config.yaml
arch: "transformer"
norm_position: "post"
parallel_block: false
subsampling: 2
positions: "sincos"
batch_size: 128
warmup_steps: 680
Rows from block 6 of a small multi-label audio tagger, named by matrix and row number. Rows with one number belong to one neuron. Each number is 50 + 10 x the weight over its row's rms, rounded and kept within 0 to 99. All counts start at 0.
After each neuron's rows are labels from the 100 clips, of 14976, where the neuron reaches its highest value: "responds to" is what is common among them. Only what is clearly more common there than usual is listed. The data: synthesized solo parts of chorales (CocoChorales). In brackets: how many of the 100, against the usual share in percent.
# fc1: MLP up (model.blocks.6.mlp.fc1.weight, 1024x256), inputs 0-85
# fc2: MLP down (model.blocks.6.mlp.fc2.weight, 256x1024, transposed), outputs 0-85

fc1.255:58 50 57 43 64 62 45 62 39 60 53 60 59 47 56 47 42 46 27 37 48 44 62 40 29 63 40 65 53 53 52 44 43 47 55 49 41 80 64 59 75 48 49 37 49 49 80 59 49 60 57 49 49 78 44 51 68 47 43 39 40 56 42 43 27 52 34 62 51 68 47 54 48 67 70 45 51 44 38 45 46 27 46 47 52 58
fc2.255:42 75 36 76 52 47 58 73 55 60 52 44 55 57 31 47 43 50 55 49 45 57 53 44 67 69 50 57 53 51 36 53 37 66 40 57 52 52 61 46 76 45 52 59 59 48 48 50 52 47 42 32 50 51 63 63 27 57 56 46 57 55 46 55 41 51 40 43 60 51 45 58 64 38 35 51 54 62 47 41 37 50 20 53 47 52
responds to: note G#4 (47 vs 9); viola (41 vs 8.6); note B2 (34 vs 0.7); note F#3 (33 vs 4.9)

fc1.225:57 66 53 53 48 54 58 40 47 64 52 67 60 32 53 50 34 63 66 55 30 42 65 59 43 49 61 51 45 49 48 56 38 54 61 51 57 37 84 60 30 50 77 35 52 59 53 47 46 50 70 55 55 37 46 45 41 60 47 58 47 60 49 44 54 43 50 53 52 59 42 66 27 60 53 41 50 47 48 52 40 50 57 46 60 49
fc2.225:43 36 66 56 38 49 54 43 47 43 51 58 60 38 61 47 57 40 39 44 29 60 42 44 42 55 51 41 39 49 57 33 38 44 40 58 51 48 44 39 49 61 54 40 52 62 58 55 42 66 59 47 57 53 45 42 33 40 42 44 39 49 54 39 50 57 50 64 43 54 66 48 25 61 44 62 69 50 48 59 59 40 80 44 38 68
responds to: note F5 (99 vs 8.1); note D5 (84 vs 8.3); note E5 (64 vs 7.7); flute (52 vs 8.9)

fc1.284:55 41 38 46 49 55 45 41 55 53 34 46 43 37 43 60 63 66 46 51 53 36 57 69 36 44 32 55 42 49 34 39 44 50 70 55 60 31 48 33 57 71 41 52 46 56 66 67 48 40 50 52 50 66 50 30 70 41 52 55 45 53 42 51 45 50 58 57 32 58 46 46 54 51 49 43 62 66 67 49 60 47 46 67 48 68
fc2.284:77 57 38 52 48 48 53 58 54 62 51 56 60 48 78 54 53 67 46 32 55 38 51 57 53 52 38 64 70 47 37 56 45 39 48 48 40 55 57 34 57 41 60 32 56 63 47 63 59 57 43 61 49 46 30 56 68 54 62 56 58 52 43 52 47 51 39 57 41 63 51 43 33 41 55 46 52 65 42 53 41 49 44 54 50 60
responds to: note A#3 (94 vs 10.5); cello (78 vs 9.8); note G3 (69 vs 6.3); note C4 (62 vs 10.8)

fc1.447:54 48 35 42 53 47 54 49 51 66 54 49 52 48 52 54 48 39 53 40 39 53 52 79 25 56 50 53 63 50 50 41 54 44 47 58 46 51 37 83 76 46 39 49 56 47 49 43 44 55 50 44 56 47 44 38 26 36 42 43 35 52 48 49 30 53 64 65 46 52 45 47 74 50 38 52 42 61 60 46 60 35 33 52 48 52
fc2.447:72 77 45 60 40 50 58 53 39 69 48 55 54 48 34 49 44 68 44 51 50 46 43 50 61 64 43 77 59 37 48 50 36 54 25 47 40 47 60 56 60 56 46 53 51 70 50 57 52 63 42 55 50 53 55 59 72 48 51 35 51 46 36 47 42 50 69 42 57 58 42 62 55 41 33 46 61 52 49 49 42 56 36 45 59 40
responds to: note C#3 (56 vs 1.4); note G#3 (45 vs 8.1); bassoon (43 vs 8.5)

fc1.575:45 42 46 47 50 35 71 53 48 61 42 39 55 46 49 53 48 65 47 60 43 69 62 53 57 49 58 50 40 57 57 68 48 53 62 60 65 62 41 58 30 52 51 52 52 48 44 57 43 34 60 47 53 43 34 62 21 69 45 39 49 57 50 28 63 32 37 44 47 65 48 64 48 59 70 63 47 37 27 49 35 75 54 41 47 46
fc2.575:41 65 55 42 29 49 47 50 42 40 53 56 54 48 52 54 43 35 55 61 44 56 53 48 33 46 44 20 32 63 48 67 45 66 76 47 57 33 56 63 45 44 38 46 59 54 48 51 56 21 64 42 53 46 35 53 59 47 55 49 54 54 41 51 59 53 45 49 46 59 49 45 39 51 48 46 58 44 40 69 54 46 60 50 51 42
responds to: note A4 (97 vs 8.5); horn (70 vs 6.7); note G4 (26 vs 7.3)

fc1.82:54 36 67 54 35 63 55 56 53 53 46 38 61 48 47 47 42 56 40 48 37 58 49 53 35 61 41 58 43 44 33 53 47 43 49 55 43 53 44 49 55 59 36 47 50 43 54 62 51 54 37 50 46 58 43 49 52 45 46 49 46 58 28 38 51 45 50 58 53 58 36 49 65 56 34 46 37 55 55 66 59 34 46 31 44 61
fc2.82:50 56 37 49 70 42 54 66 49 61 52 58 50 54 31 45 46 52 38 50 54 47 51 49 60 67 49 68 62 48 47 26 41 54 41 57 61 34 62 48 67 31 54 65 39 64 55 56 50 52 40 37 49 49 66 66 66 46 53 53 58 47 46 70 46 39 43 41 63 65 42 57 49 40 35 49 47 50 43 53 41 55 59 50 52 59
responds to: note C#3 (63 vs 1.4); note G#3 (39 vs 8.1); cello (36 vs 9.8); note F#3 (33 vs 4.9)

fc1.98:68 48 79 57 52 50 52 53 37 64 41 51 54 53 55 56 47 60 49 40 28 67 38 41 38 52 54 47 35 47 49 46 43 53 63 51 44 38 28 61 60 32 81 38 50 51 44 66 47 27 57 46 34 54 33 57 34 57 53 38 40 67 55 53 48 39 49 59 30 60 51 58 37 49 38 55 56 33 68 55 53 71 66 43 55 55
fc2.98:59 54 55 60 68 51 53 52 69 49 44 54 48 54 58 53 40 47 41 40 31 39 41 51 59 58 49 84 66 47 54 55 43 55 50 45 43 36 62 50 47 25 50 41 43 37 45 63 49 70 40 47 41 48 36 53 46 43 46 36 49 49 53 34 48 27 58 54 43 40 37 41 44 40 42 58 56 39 53 44 52 53 46 27 43 54
responds to: note A4 (87 vs 8.5); note B4 (84 vs 9.5); note F#4 (52 vs 8.5); violin (50 vs 13.7)

fc1.369:38 38 56 53 58 48 50 68 60 59 46 36 55 56 44 51 59 51 34 41 37 51 35 30 48 51 45 78 46 50 38 54 54 47 41 50 34 60 16 54 53 53 42 34 42 57 56 52 45 56 51 52 53 49 49 53 76 51 61 37 38 51 38 45 45 47 51 59 47 64 39 43 48 63 67 39 57 51 58 46 49 42 52 38 67 58
fc2.369:70 65 46 71 56 48 55 53 44 64 46 51 41 48 21 43 46 56 41 49 42 39 51 47 36 51 67 62 42 48 64 49 32 44 48 56 43 27 48 38 42 47 39 53 48 43 44 57 50 58 31 45 58 53 49 48 57 45 53 53 63 55 51 58 50 34 68 47 56 46 38 70 52 42 44 48 50 50 46 54 49 43 45 56 53 67
responds to: note F#3 (52 vs 4.9); note C#3 (51 vs 1.4); cello (51 vs 9.8); note B2 (34 vs 0.7)

fc1.280:38 56 48 51 61 64 53 53 57 48 44 64 58 50 49 51 59 60 44 56 55 68 57 62 30 44 34 56 52 48 50 41 45 42 35 45 28 40 41 53 75 38 39 45 46 56 67 51 48 51 42 54 63 72 56 44 78 46 40 39 50 37 40 29 47 39 56 42 51 63 36 46 50 59 30 56 40 38 52 63 46 50 51 75 57 35
fc2.280:47 35 53 44 33 54 67 62 58 63 44 44 30 53 41 58 56 50 58 52 36 52 48 48 86 52 59 81 57 59 61 45 45 42 34 43 55 48 52 30 68 45 54 57 52 62 60 53 55 54 23 51 59 52 61 65 35 44 53 39 48 49 48 50 45 40 60 51 72 48 66 41 70 33 53 54 22 53 54 59 47 38 33 58 46 56
responds to: note C5 (61 vs 10.2); note C#5 (60 vs 9.9); violin (44 vs 13.7); note B3 (31 vs 9.7)

fc1.51:48 58 40 38 33 45 55 50 58 62 36 57 48 36 54 49 49 69 37 56 58 45 42 63 57 49 44 48 35 47 42 41 45 51 60 54 62 42 53 27 33 63 43 39 52 67 58 33 49 37 46 58 56 60 51 29 66 45 41 55 51 39 36 47 35 50 51 53 56 53 45 60 34 60 52 46 40 66 49 47 51 45 43 55 59 47
fc2.51:49 43 56 56 58 49 34 50 57 67 39 56 67 44 52 47 59 64 39 62 37 57 56 53 66 43 37 75 46 49 52 32 65 40 51 49 47 61 46 37 57 53 56 29 52 53 58 50 44 52 51 47 47 50 41 41 69 47 43 56 52 45 41 42 48 38 44 53 61 56 45 51 35 62 55 58 35 61 55 49 55 52 45 53 51 34
responds to: note F5 (90 vs 8.1); flute (49 vs 8.9); note F#5 (48 vs 7.2); note G#5 (37 vs 3.9)

fc1.481:51 55 45 47 30 39 65 40 43 62 48 45 49 40 54 48 52 69 50 59 57 51 58 51 35 47 53 48 51 55 30 45 47 42 62 58 44 52 58 19 30 54 64 46 51 45 47 43 49 42 67 58 69 42 52 40 67 57 53 68 46 63 53 39 48 45 43 47 33 49 31 55 35 50 61 58 54 65 50 50 53 59 31 62 49 47
fc2.481:45 58 50 52 26 51 37 34 64 67 30 47 68 42 71 53 59 46 61 58 48 51 49 50 42 45 26 29 58 47 46 50 45 48 61 52 52 34 43 46 45 56 60 34 50 58 67 62 42 42 42 42 51 56 53 61 53 35 58 27 41 49 46 76 50 45 62 66 67 67 41 57 43 64 58 45 52 44 54 47 61 46 72 46 56 48
responds to: note F5 (100 vs 8.1); trumpet (89 vs 8.1); note G5 (49 vs 6.5)

fc1.212:45 56 55 59 35 56 59 60 54 62 46 57 45 40 40 59 57 68 40 59 50 39 52 94 42 47 43 61 34 58 54 49 37 48 46 63 58 71 81 24 42 43 46 29 51 46 65 55 47 40 56 50 59 31 53 36 71 51 45 48 45 57 43 54 40 55 45 56 46 49 45 53 32 54 52 40 59 60 48 69 46 26 60 56 51 42
fc2.212:32 63 47 62 38 44 50 30 47 55 42 54 51 52 49 45 53 59 38 39 48 47 53 50 27 45 43 55 39 58 54 39 47 42 61 39 45 32 49 52 48 52 67 46 43 62 57 44 47 34 56 43 55 53 53 57 87 44 48 38 37 53 38 53 37 61 44 59 55 48 67 42 52 48 57 51 45 29 56 63 44 41 35 48 58 67
responds to: note F5 (99 vs 8.1); note F#5 (97 vs 7.2); trumpet (48 vs 8.1); note G#5 (42 vs 3.9)

fc1.520:36 60 42 66 46 42 56 41 51 70 41 41 47 44 41 46 46 63 49 53 49 77 65 47 41 47 42 50 53 44 44 31 48 47 39 62 39 61 48 21 61 77 38 42 46 48 78 59 52 45 44 56 51 56 53 40 63 51 50 60 42 42 39 33 58 52 58 43 67 52 51 63 34 56 59 38 40 65 49 58 43 28 49 56 51 60
fc2.520:36 42 47 61 51 58 54 31 50 73 46 54 47 46 52 51 45 68 58 55 31 54 50 51 68 62 43 66 59 68 60 44 54 33 38 53 44 75 35 40 56 59 50 57 34 48 66 45 61 36 43 42 55 48 63 49 49 41 51 53 52 46 48 44 31 38 58 46 57 51 42 50 56 63 41 52 38 45 51 58 38 46 51 68 46 56
responds to: note B3 (72 vs 9.7); tuba (58 vs 8.5)

fc1.614:51 44 53 31 55 43 38 58 55 52 41 40 52 42 51 50 55 47 68 41 43 45 32 32 40 63 44 75 61 40 53 44 58 44 50 52 47 42 39 52 63 57 31 57 51 57 70 59 52 83 50 42 65 61 60 53 73 40 56 56 54 57 39 44 39 49 40 50 59 63 51 57 56 58 46 52 36 53 56 62 48 51 63 54 52 48
fc2.614:55 52 50 51 49 61 62 50 54 63 57 47 51 56 36 44 45 49 31 44 56 41 47 50 50 63 48 62 65 50 54 35 56 45 34 60 44 44 49 32 51 51 45 63 48 44 54 55 54 72 26 56 48 54 51 57 36 51 57 56 57 49 50 33 54 60 43 46 58 32 60 59 72 47 52 46 28 53 42 65 48 52 41 41 54 43
responds to: note F#3 (71 vs 4.9); note B3 (64 vs 9.7); note B2 (63 vs 0.7); instrument: cello (45 vs 9.8)

fc1.415:41 55 41 47 50 47 50 54 59 59 42 71 49 39 43 36 68 49 45 40 49 48 44 58 29 59 38 60 55 55 59 45 55 49 46 52 39 61 65 37 74 51 23 29 48 51 70 52 54 65 51 61 62 69 49 48 49 47 43 52 39 35 49 55 49 51 45 47 49 54 50 52 50 55 44 55 36 54 51 46 45 62 40 64 66 59
fc2.415:54 55 51 62 65 58 46 52 41 61 59 52 36 52 36 50 48 41 44 46 59 52 43 43 55 54 40 63 64 61 58 47 39 46 31 56 43 43 40 41 75 60 54 53 45 48 55 61 49 31 60 48 54 53 51 59 52 49 55 46 49 50 41 45 50 58 43 46 71 68 67 47 59 60 29 41 27 40 60 75 54 52 36 59 40 51
responds to: note C5 (72 vs 10.2); note C#5 (70 vs 9.9); violin (45 vs 13.7)

fc1.607:43 43 53 47 49 52 47 55 51 68 49 49 51 54 60 51 63 53 50 47 45 50 57 59 35 54 44 69 52 45 52 51 65 45 45 51 45 61 38 60 66 55 51 49 63 48 63 48 45 41 46 49 49 82 46 47 33 52 54 65 37 49 53 41 37 39 63 80 60 58 38 44 68 57 32 44 31 54 54 68 57 49 51 47 50 50
fc2.607:56 55 58 54 59 52 51 75 31 63 47 58 41 50 28 53 54 57 38 54 49 49 48 46 75 67 43 72 61 55 38 43 50 47 47 56 44 38 56 43 48 73 50 46 37 65 50 63 53 56 40 41 53 46 46 57 46 53 56 49 54 51 39 50 52 28 60 57 56 47 42 55 48 31 44 52 20 56 43 48 51 44 59 50 48 48
responds to: note C#3 (63 vs 1.4); note F#3 (51 vs 4.9); cello (40 vs 9.8); note G#3 (38 vs 8.1)

fc1.625:48 53 45 39 63 64 50 49 38 55 55 53 49 46 39 52 44 48 45 36 51 58 32 51 34 46 58 59 56 51 52 46 67 47 39 52 31 37 31 37 70 57 31 49 45 48 26 52 49 55 47 54 20 61 44 40 65 31 55 54 35 45 56 40 38 44 49 43 78 57 53 43 42 56 55 49 39 50 71 62 59 58 54 49 47 61
fc2.625:45 48 60 67 69 56 58 51 45 67 53 45 53 48 46 51 54 50 38 48 71 57 49 45 50 64 67 61 58 50 41 57 53 60 68 51 54 34 39 51 65 60 48 66 62 37 41 62 54 55 44 40 52 53 66 55 58 46 53 64 56 56 47 36 56 44 58 53 58 56 51 54 54 49 47 33 78 51 41 62 51 44 64 45 51 56
responds to: note C5 (72 vs 10.2); violin (69 vs 13.7); note C#5 (67 vs 9.9); note G#4 (26 vs 9)

fc1.493:37 59 54 52 39 43 41 39 58 52 47 66 52 58 56 47 61 40 39 56 64 62 72 40 53 46 42 42 47 45 62 53 66 49 51 60 57 75 63 67 51 55 24 50 64 48 61 50 50 52 37 57 57 57 55 73 61 44 44 58 39 39 55 43 53 46 51 52 71 59 65 41 61 47 51 62 37 63 31 53 42 41 34 49 55 46
fc2.493:33 49 47 34 42 55 50 47 46 55 50 42 51 50 43 50 63 49 58 57 51 66 54 53 57 58 47 65 60 51 28 53 49 43 41 65 47 38 39 37 56 65 43 58 51 46 49 47 60 48 55 55 55 56 54 60 37 60 49 51 42 51 55 51 45 49 42 54 53 44 48 48 69 50 51 43 56 51 44 78 55 50 38 60 48 52
responds to: note C5 (75 vs 10.2); oboe (44 vs 7.3)

fc1.667:38 64 38 52 41 34 61 40 58 58 45 56 54 34 49 53 59 66 54 66 54 55 77 65 49 47 44 49 45 54 37 45 58 50 62 53 58 44 65 30 35 66 53 42 42 60 66 39 47 39 60 56 63 32 55 29 66 63 43 69 49 48 38 44 33 55 47 46 57 58 50 56 47 57 70 52 46 60 44 57 44 36 43 66 62 46
fc2.667:49 57 49 45 64 51 52 41 51 59 51 58 63 47 54 58 71 57 45 46 58 58 55 58 34 41 46 51 48 48 52 51 51 33 65 57 62 49 49 40 59 78 44 57 53 64 66 46 50 33 57 53 52 53 51 44 66 52 52 47 46 51 53 57 52 47 51 58 46 55 56 51 57 69 52 58 49 49 55 47 59 44 60 48 56 41
responds to: note F5 (100 vs 8.1); trumpet (85 vs 8.1); note F#5 (61 vs 7.2); note G#5 (30 vs 3.9)

fc1.28:45 62 68 44 34 64 50 44 50 69 47 68 44 47 51 50 52 49 54 44 50 44 50 36 42 53 37 77 48 60 46 57 61 40 38 50 42 43 60 81 73 49 37 54 48 48 71 60 49 47 55 64 36 55 55 53 69 66 61 60 34 48 51 36 49 38 35 53 60 48 43 49 60 51 76 52 52 41 49 42 46 52 54 67 47 57
fc2.28:47 45 50 62 58 54 50 74 55 78 39 53 58 49 42 42 46 55 45 55 45 57 51 44 56 58 53 43 54 55 50 44 58 50 54 59 45 40 38 57 79 60 32 74 42 55 55 64 49 53 51 40 57 52 61 53 58 41 59 55 54 43 41 56 48 41 47 48 70 46 65 48 58 57 54 40 44 70 62 70 57 51 20 53 48 56
responds to: note C5 (89 vs 10.2); note C#5 (87 vs 9.9); violin (57 vs 13.7)

fc1.122:45 53 78 55 53 65 56 45 57 68 43 43 44 46 55 50 50 59 54 35 58 58 63 40 40 43 52 56 52 48 60 42 27 42 30 51 52 52 41 60 67 55 37 50 46 47 50 54 54 73 32 56 56 59 29 39 56 35 52 30 58 54 54 53 29 48 62 45 78 50 49 42 67 47 55 55 32 46 42 51 51 36 26 40 53 50
fc2.122:46 35 45 47 49 49 65 51 49 60 53 45 42 61 44 50 46 46 42 57 59 39 49 46 52 44 33 51 54 39 59 53 41 56 52 60 55 75 53 63 76 62 40 52 52 40 46 54 48 53 44 41 50 48 53 57 60 49 47 56 47 48 56 47 56 36 38 55 51 60 58 50 45 44 46 46 33 66 45 68 40 53 37 56 45 53
responds to: note G#4 (84 vs 9); viola (77 vs 8.6); note F#4 (54 vs 8.5)

fc1.548:62 56 55 57 44 49 49 42 47 72 37 51 53 43 49 56 51 77 56 45 49 60 53 65 35 54 38 63 32 50 43 37 43 49 57 59 50 26 52 49 63 58 58 29 39 67 69 61 50 33 49 56 41 67 41 43 68 51 57 61 39 48 40 44 41 39 53 52 55 62 35 46 48 57 30 53 40 40 67 62 52 58 48 55 60 56
fc2.548:53 50 68 58 47 54 50 46 55 52 57 49 51 56 60 51 46 70 38 46 42 26 47 44 30 45 62 52 57 49 55 55 49 46 43 58 44 30 49 43 61 33 54 60 34 24 53 54 53 49 42 48 55 49 62 58 69 51 54 46 50 47 64 65 46 45 68 51 61 61 50 52 64 43 48 59 49 44 56 54 49 48 32 44 49 60
responds to: note C#5 (80 vs 9.9); violin (52 vs 13.7); horn (30 vs 6.7)

fc1.178:51 43 50 45 42 60 55 55 43 65 45 58 54 61 43 47 56 46 53 40 52 58 47 43 32 52 34 79 32 42 53 41 65 47 55 54 42 71 32 51 60 63 24 50 56 59 68 54 48 62 50 51 54 48 54 45 47 34 43 55 55 32 47 59 39 24 53 57 42 43 57 59 68 58 35 50 68 57 66 48 45 24 46 48 64 48
fc2.178:53 67 48 51 73 50 70 53 44 67 43 53 43 54 48 50 34 51 40 59 47 42 56 51 51 61 42 67 55 49 40 50 71 45 38 59 39 42 47 36 58 67 48 58 54 27 46 57 57 63 31 42 48 47 60 57 57 48 51 49 53 55 38 65 52 61 62 50 64 40 33 62 51 28 33 54 46 49 46 44 35 44 57 64 57 48
responds to: note F#3 (53 vs 4.9); cello (53 vs 9.8); note C#3 (52 vs 1.4); note B2 (33 vs 0.7)

fc1.357:39 61 55 50 41 57 45 61 55 48 50 51 52 35 39 46 41 29 46 60 55 52 35 45 60 56 65 50 62 50 68 39 66 40 30 63 35 54 70 53 74 64 47 44 49 54 68 48 45 62 35 46 52 48 60 46 46 61 59 49 42 50 49 39 47 56 41 51 59 57 67 51 38 52 40 47 49 45 51 49 44 43 63 52 64 45
fc2.357:45 42 41 42 32 57 38 43 45 50 50 43 51 54 33 56 60 68 61 54 67 47 45 53 66 65 52 53 62 50 55 53 37 43 63 52 59 46 40 55 59 59 45 63 56 29 52 50 54 42 37 45 41 45 53 41 39 52 50 64 50 46 50 32 47 47 60 46 47 39 35 49 75 62 52 44 44 57 52 57 56 54 52 56 55 67
responds to: note C5 (91 vs 10.2); note C#5 (83 vs 9.9); oboe (45 vs 7.3); note G#4 (27 vs 9)

fc1.489:52 41 59 60 47 50 46 62 40 37 43 45 50 53 50 58 44 60 18 54 48 42 52 53 49 53 56 61 31 45 38 46 47 54 56 52 65 56 32 35 42 59 56 40 56 36 39 60 49 14 35 46 51 60 47 42 78 59 50 42 52 48 45 46 50 51 34 65 37 60 33 40 52 50 34 51 41 42 61 51 52 52 57 49 54 62
fc2.489:77 77 53 54 59 51 67 45 53 68 56 46 53 48 62 60 32 45 32 43 46 50 53 58 57 51 43 56 58 45 48 52 46 53 28 48 44 51 56 77 48 32 51 61 40 58 45 49 48 57 50 58 54 50 57 46 59 47 49 63 60 53 60 55 56 53 48 49 34 43 56 47 48 43 49 38 68 46 47 39 49 48 66 50 58 35
responds to: note C#4 (100 vs 12.3); note D4 (54 vs 12.4); note F#4 (51 vs 8.5); clarinet (50 vs 9.1)

fc1.201:54 58 81 61 32 60 45 45 41 73 44 50 44 44 36 46 27 48 54 47 55 53 64 63 41 44 56 61 46 50 55 47 57 51 33 48 55 38 50 74 78 51 49 52 36 57 64 41 46 37 59 51 67 68 52 55 55 37 47 49 45 52 39 47 48 49 25 44 61 61 52 49 47 58 56 55 37 46 42 56 43 57 52 63 77 35
fc2.201:56 55 67 53 43 55 45 34 49 65 42 47 42 43 41 52 40 50 55 43 66 51 61 56 61 44 55 44 56 65 65 58 55 59 33 52 51 23 47 34 56 49 55 50 32 57 60 57 48 52 53 41 50 51 57 60 56 48 55 47 54 50 46 33 43 41 64 49 62 42 46 58 66 46 51 42 37 41 62 62 52 52 47 49 47 44
responds to: note C#5 (83 vs 9.9); oboe (60 vs 7.3); note C5 (39 vs 10.2); note G#4 (30 vs 9)

fc1.117:53 58 63 58 29 46 53 46 44 62 47 35 56 60 58 51 46 60 62 53 36 47 44 54 34 55 51 46 32 52 67 59 52 49 62 58 47 46 68 35 36 46 66 37 63 57 52 62 50 42 57 52 60 34 41 50 44 45 51 75 45 56 32 44 53 54 49 43 45 65 55 60 20 56 46 53 48 39 47 49 51 50 51 46 48 53
fc2.117:50 44 52 55 05 55 47 46 56 56 43 44 53 48 48 53 52 45 52 49 51 47 45 42 41 65 44 46 51 59 66 56 63 44 62 51 48 50 51 55 35 51 58 58 38 70 61 65 46 56 37 45 52 47 39 42 55 47 41 42 52 47 48 42 48 34 43 48 50 50 58 55 45 39 45 51 49 31 59 43 57 51 70 43 41 56
responds to: note F5 (83 vs 8.1); note D5 (74 vs 8.3); note C5 (52 vs 10.2); note E5 (48 vs 7.7)

fc1.399:49 47 72 51 28 45 52 37 25 60 55 45 50 50 40 61 27 50 45 59 63 53 68 47 53 57 39 51 54 38 40 33 64 43 45 41 34 68 46 43 29 66 69 53 42 57 62 64 52 44 43 49 56 65 51 46 37 59 61 33 35 49 56 39 60 50 56 47 42 59 40 49 50 50 68 63 38 51 59 52 47 57 34 70 57 49
fc2.399:50 51 57 43 43 43 49 61 52 55 44 45 31 60 32 55 32 23 66 46 86 45 49 44 53 62 61 64 66 49 63 54 61 47 54 61 66 37 51 57 51 64 55 66 56 54 38 45 54 61 52 51 48 48 48 57 21 37 53 43 49 41 53 48 41 55 60 61 47 50 47 54 66 49 44 41 37 41 42 20 54 50 50 49 47 39
responds to: note B3 (98 vs 9.7); note C#4 (82 vs 12.3); note D#4 (52 vs 11.5); note E4 (36 vs 9)

fc1.635:38 56 46 54 53 31 42 22 51 60 40 35 43 42 54 62 36 59 66 66 58 51 51 54 50 44 41 44 52 54 48 48 47 47 69 54 64 65 47 33 32 62 44 42 36 46 35 44 44 44 46 41 37 69 72 53 72 43 49 32 46 57 46 52 46 53 44 49 52 63 54 47 30 50 36 68 40 63 48 47 60 61 56 58 66 60
fc2.635:58 65 42 33 56 56 40 50 60 49 50 47 50 46 30 56 33 60 46 51 59 49 49 56 27 53 32 46 58 47 38 48 53 44 43 49 53 52 56 47 58 38 43 39 41 41 50 51 57 41 43 49 46 50 55 33 48 46 52 51 47 49 43 38 61 50 59 56 25 26 49 51 57 75 66 52 60 56 47 40 31 46 49 48 42 39
responds to: note C#4 (100 vs 12.3); note B3 (83 vs 9.7); cello (43 vs 9.8); note D#4 (36 vs 11.5)

fc1.435:49 35 54 65 53 65 46 54 55 49 55 65 56 52 41 43 55 48 63 50 53 48 30 55 36 58 62 60 62 50 44 45 51 46 37 49 49 60 44 74 49 44 37 39 50 43 70 56 48 68 49 53 69 50 37 36 59 44 51 62 54 45 41 41 42 51 61 55 76 55 48 53 65 60 17 35 47 48 58 63 52 54 43 39 54 57
fc2.435:49 39 48 71 41 52 60 46 37 46 41 54 62 51 30 47 52 65 34 44 32 48 43 37 63 52 47 71 59 45 39 35 57 45 32 57 59 44 48 64 52 49 48 56 51 42 52 58 53 64 34 47 59 51 69 52 25 49 60 58 52 50 56 40 46 28 58 43 62 40 38 61 58 31 49 38 35 59 46 61 46 53 16 47 44 49
responds to: note C#3 (53 vs 1.4); note F#3 (53 vs 4.9); cello (49 vs 9.8); note B2 (32 vs 0.7)

fc1.217:60 35 54 40 40 56 43 65 39 51 42 45 50 55 55 51 47 55 52 51 43 22 40 62 50 48 37 50 46 43 35 65 44 50 56 46 39 46 36 42 44 56 30 37 45 63 56 48 46 39 43 51 37 55 42 32 98 48 54 45 60 42 49 47 40 60 49 53 33 48 32 40 57 53 59 47 70 53 76 38 59 39 47 34 43 55
fc2.217:66 63 51 50 67 47 66 59 49 54 53 51 73 43 45 48 42 47 45 50 13 56 58 52 39 63 39 63 62 48 41 42 50 62 50 47 45 51 53 53 59 37 47 34 49 61 51 49 63 56 39 52 46 59 51 51 70 44 46 56 56 41 47 70 47 44 48 50 50 46 46 48 56 51 34 51 52 62 53 47 37 50 40 46 38 52
responds to: note A#3 (88 vs 10.5); note D#4 (72 vs 11.5); note D#3 (47 vs 2.3); bassoon (46 vs 8.5)

fc1.198:48 54 72 68 53 49 35 63 52 56 56 43 46 52 41 57 54 49 59 44 56 72 76 42 46 47 42 79 60 43 56 33 53 37 43 58 48 41 43 76 77 74 41 54 57 66 67 52 52 53 44 46 47 70 55 49 63 60 48 66 49 45 44 41 36 49 55 44 45 55 55 32 54 53 52 55 42 43 45 55 26 49 62 56 61 58
fc2.198:44 50 59 49 47 53 44 44 58 66 49 45 43 56 31 52 49 74 48 44 67 37 46 51 54 47 66 61 65 59 62 50 45 47 43 53 53 49 41 44 70 53 47 41 42 59 48 55 54 48 47 50 49 57 73 52 49 45 58 62 53 59 37 42 48 50 77 45 64 30 47 48 70 41 48 54 32 54 56 71 47 54 35 59 45 59
responds to: note B3 (95 vs 9.7); tuba (41 vs 8.5); cello (26 vs 9.8)

fc1.162:53 51 61 46 51 67 47 63 47 71 49 63 51 55 39 41 62 56 39 47 50 31 54 44 46 53 34 54 52 53 49 38 47 46 41 57 43 56 29 56 64 62 22 51 48 67 46 59 49 78 45 53 48 63 64 50 37 51 52 45 47 46 35 51 31 45 57 55 49 52 38 51 56 55 44 44 61 40 58 56 54 53 73 65 46 41
fc2.162:55 62 37 42 65 51 43 66 38 65 51 59 50 59 43 48 49 59 50 60 59 44 50 44 40 49 40 68 57 58 45 44 30 56 38 42 40 54 66 64 65 53 53 72 54 53 52 46 57 55 32 55 53 50 64 61 24 53 48 43 49 47 48 55 56 46 47 50 65 48 51 63 32 43 36 32 26 61 56 54 38 50 46 46 49 56
responds to: note C#3 (63 vs 1.4); note F#3 (44 vs 4.9); cello (44 vs 9.8); note G#3 (43 vs 8.1)

fc1.517:60 57 49 31 51 34 48 44 50 50 45 52 40 52 38 56 55 45 31 55 58 40 53 79 40 54 52 43 38 50 34 50 50 47 65 48 55 36 58 66 32 62 45 51 58 56 59 44 48 18 66 42 55 45 48 42 45 55 43 40 50 56 48 33 42 53 45 55 48 59 38 61 46 58 51 57 40 56 30 55 53 55 52 54 54 56
fc2.517:45 57 56 54 49 41 42 71 51 32 51 48 53 52 53 58 51 48 53 42 70 49 48 45 70 33 57 48 31 47 49 60 49 57 51 63 48 42 57 45 24 35 49 55 64 35 44 48 51 39 53 49 50 43 47 53 42 49 46 55 54 46 50 48 58 62 50 54 37 56 70 53 26 57 48 63 38 49 53 57 53 54 62 38 50 46
responds to: note A4 (68 vs 8.5); clarinet (31 vs 9.1); oboe (30 vs 7.3)

fc1.412:57 59 47 61 61 49 48 49 54 49 37 62 57 41 50 49 64 56 42 47 46 42 36 68 34 48 35 52 43 42 35 37 49 46 62 49 52 51 29 32 69 42 40 29 48 71 64 53 47 24 40 52 49 52 47 39 85 39 55 61 45 39 46 51 38 45 56 60 39 66 30 55 53 54 42 51 53 56 66 48 55 36 53 62 57 52
fc2.412:70 65 47 69 71 43 37 51 59 65 48 47 44 45 54 52 48 56 54 44 61 43 52 47 47 44 61 71 67 50 50 35 56 55 43 38 46 45 58 48 61 27 55 59 47 70 63 43 57 46 34 56 44 54 32 45 65 41 50 47 50 48 57 49 44 49 58 54 38 51 46 49 78 50 49 43 57 57 55 36 38 38 64 51 51 32
responds to: note A#3 (89 vs 10.5); note G3 (80 vs 6.3); bassoon (58 vs 8.5); note C4 (56 vs 10.8)

fc1.321:31 52 47 55 46 58 57 41 56 57 57 55 59 47 46 50 52 60 48 46 50 46 62 53 44 57 48 56 47 49 51 47 65 41 41 55 40 68 45 44 68 72 36 63 52 61 57 51 47 75 62 51 42 53 56 46 65 44 54 51 47 36 30 54 43 59 36 60 73 56 46 33 79 46 20 54 45 40 58 57 41 44 54 40 42 55
fc2.321:43 56 47 58 42 56 37 56 33 45 54 38 34 50 35 51 49 38 55 54 63 61 49 45 50 30 34 64 48 58 46 61 41 62 48 52 48 66 41 45 52 45 39 60 55 55 46 46 54 53 39 53 46 50 62 59 64 57 54 54 43 44 48 70 50 66 35 45 50 53 55 48 78 58 47 49 38 61 55 60 51 48 50 53 47 65
responds to: note B3 (58 vs 9.7); tuba (49 vs 8.5); note B2 (28 vs 0.7); cello (25 vs 9.8)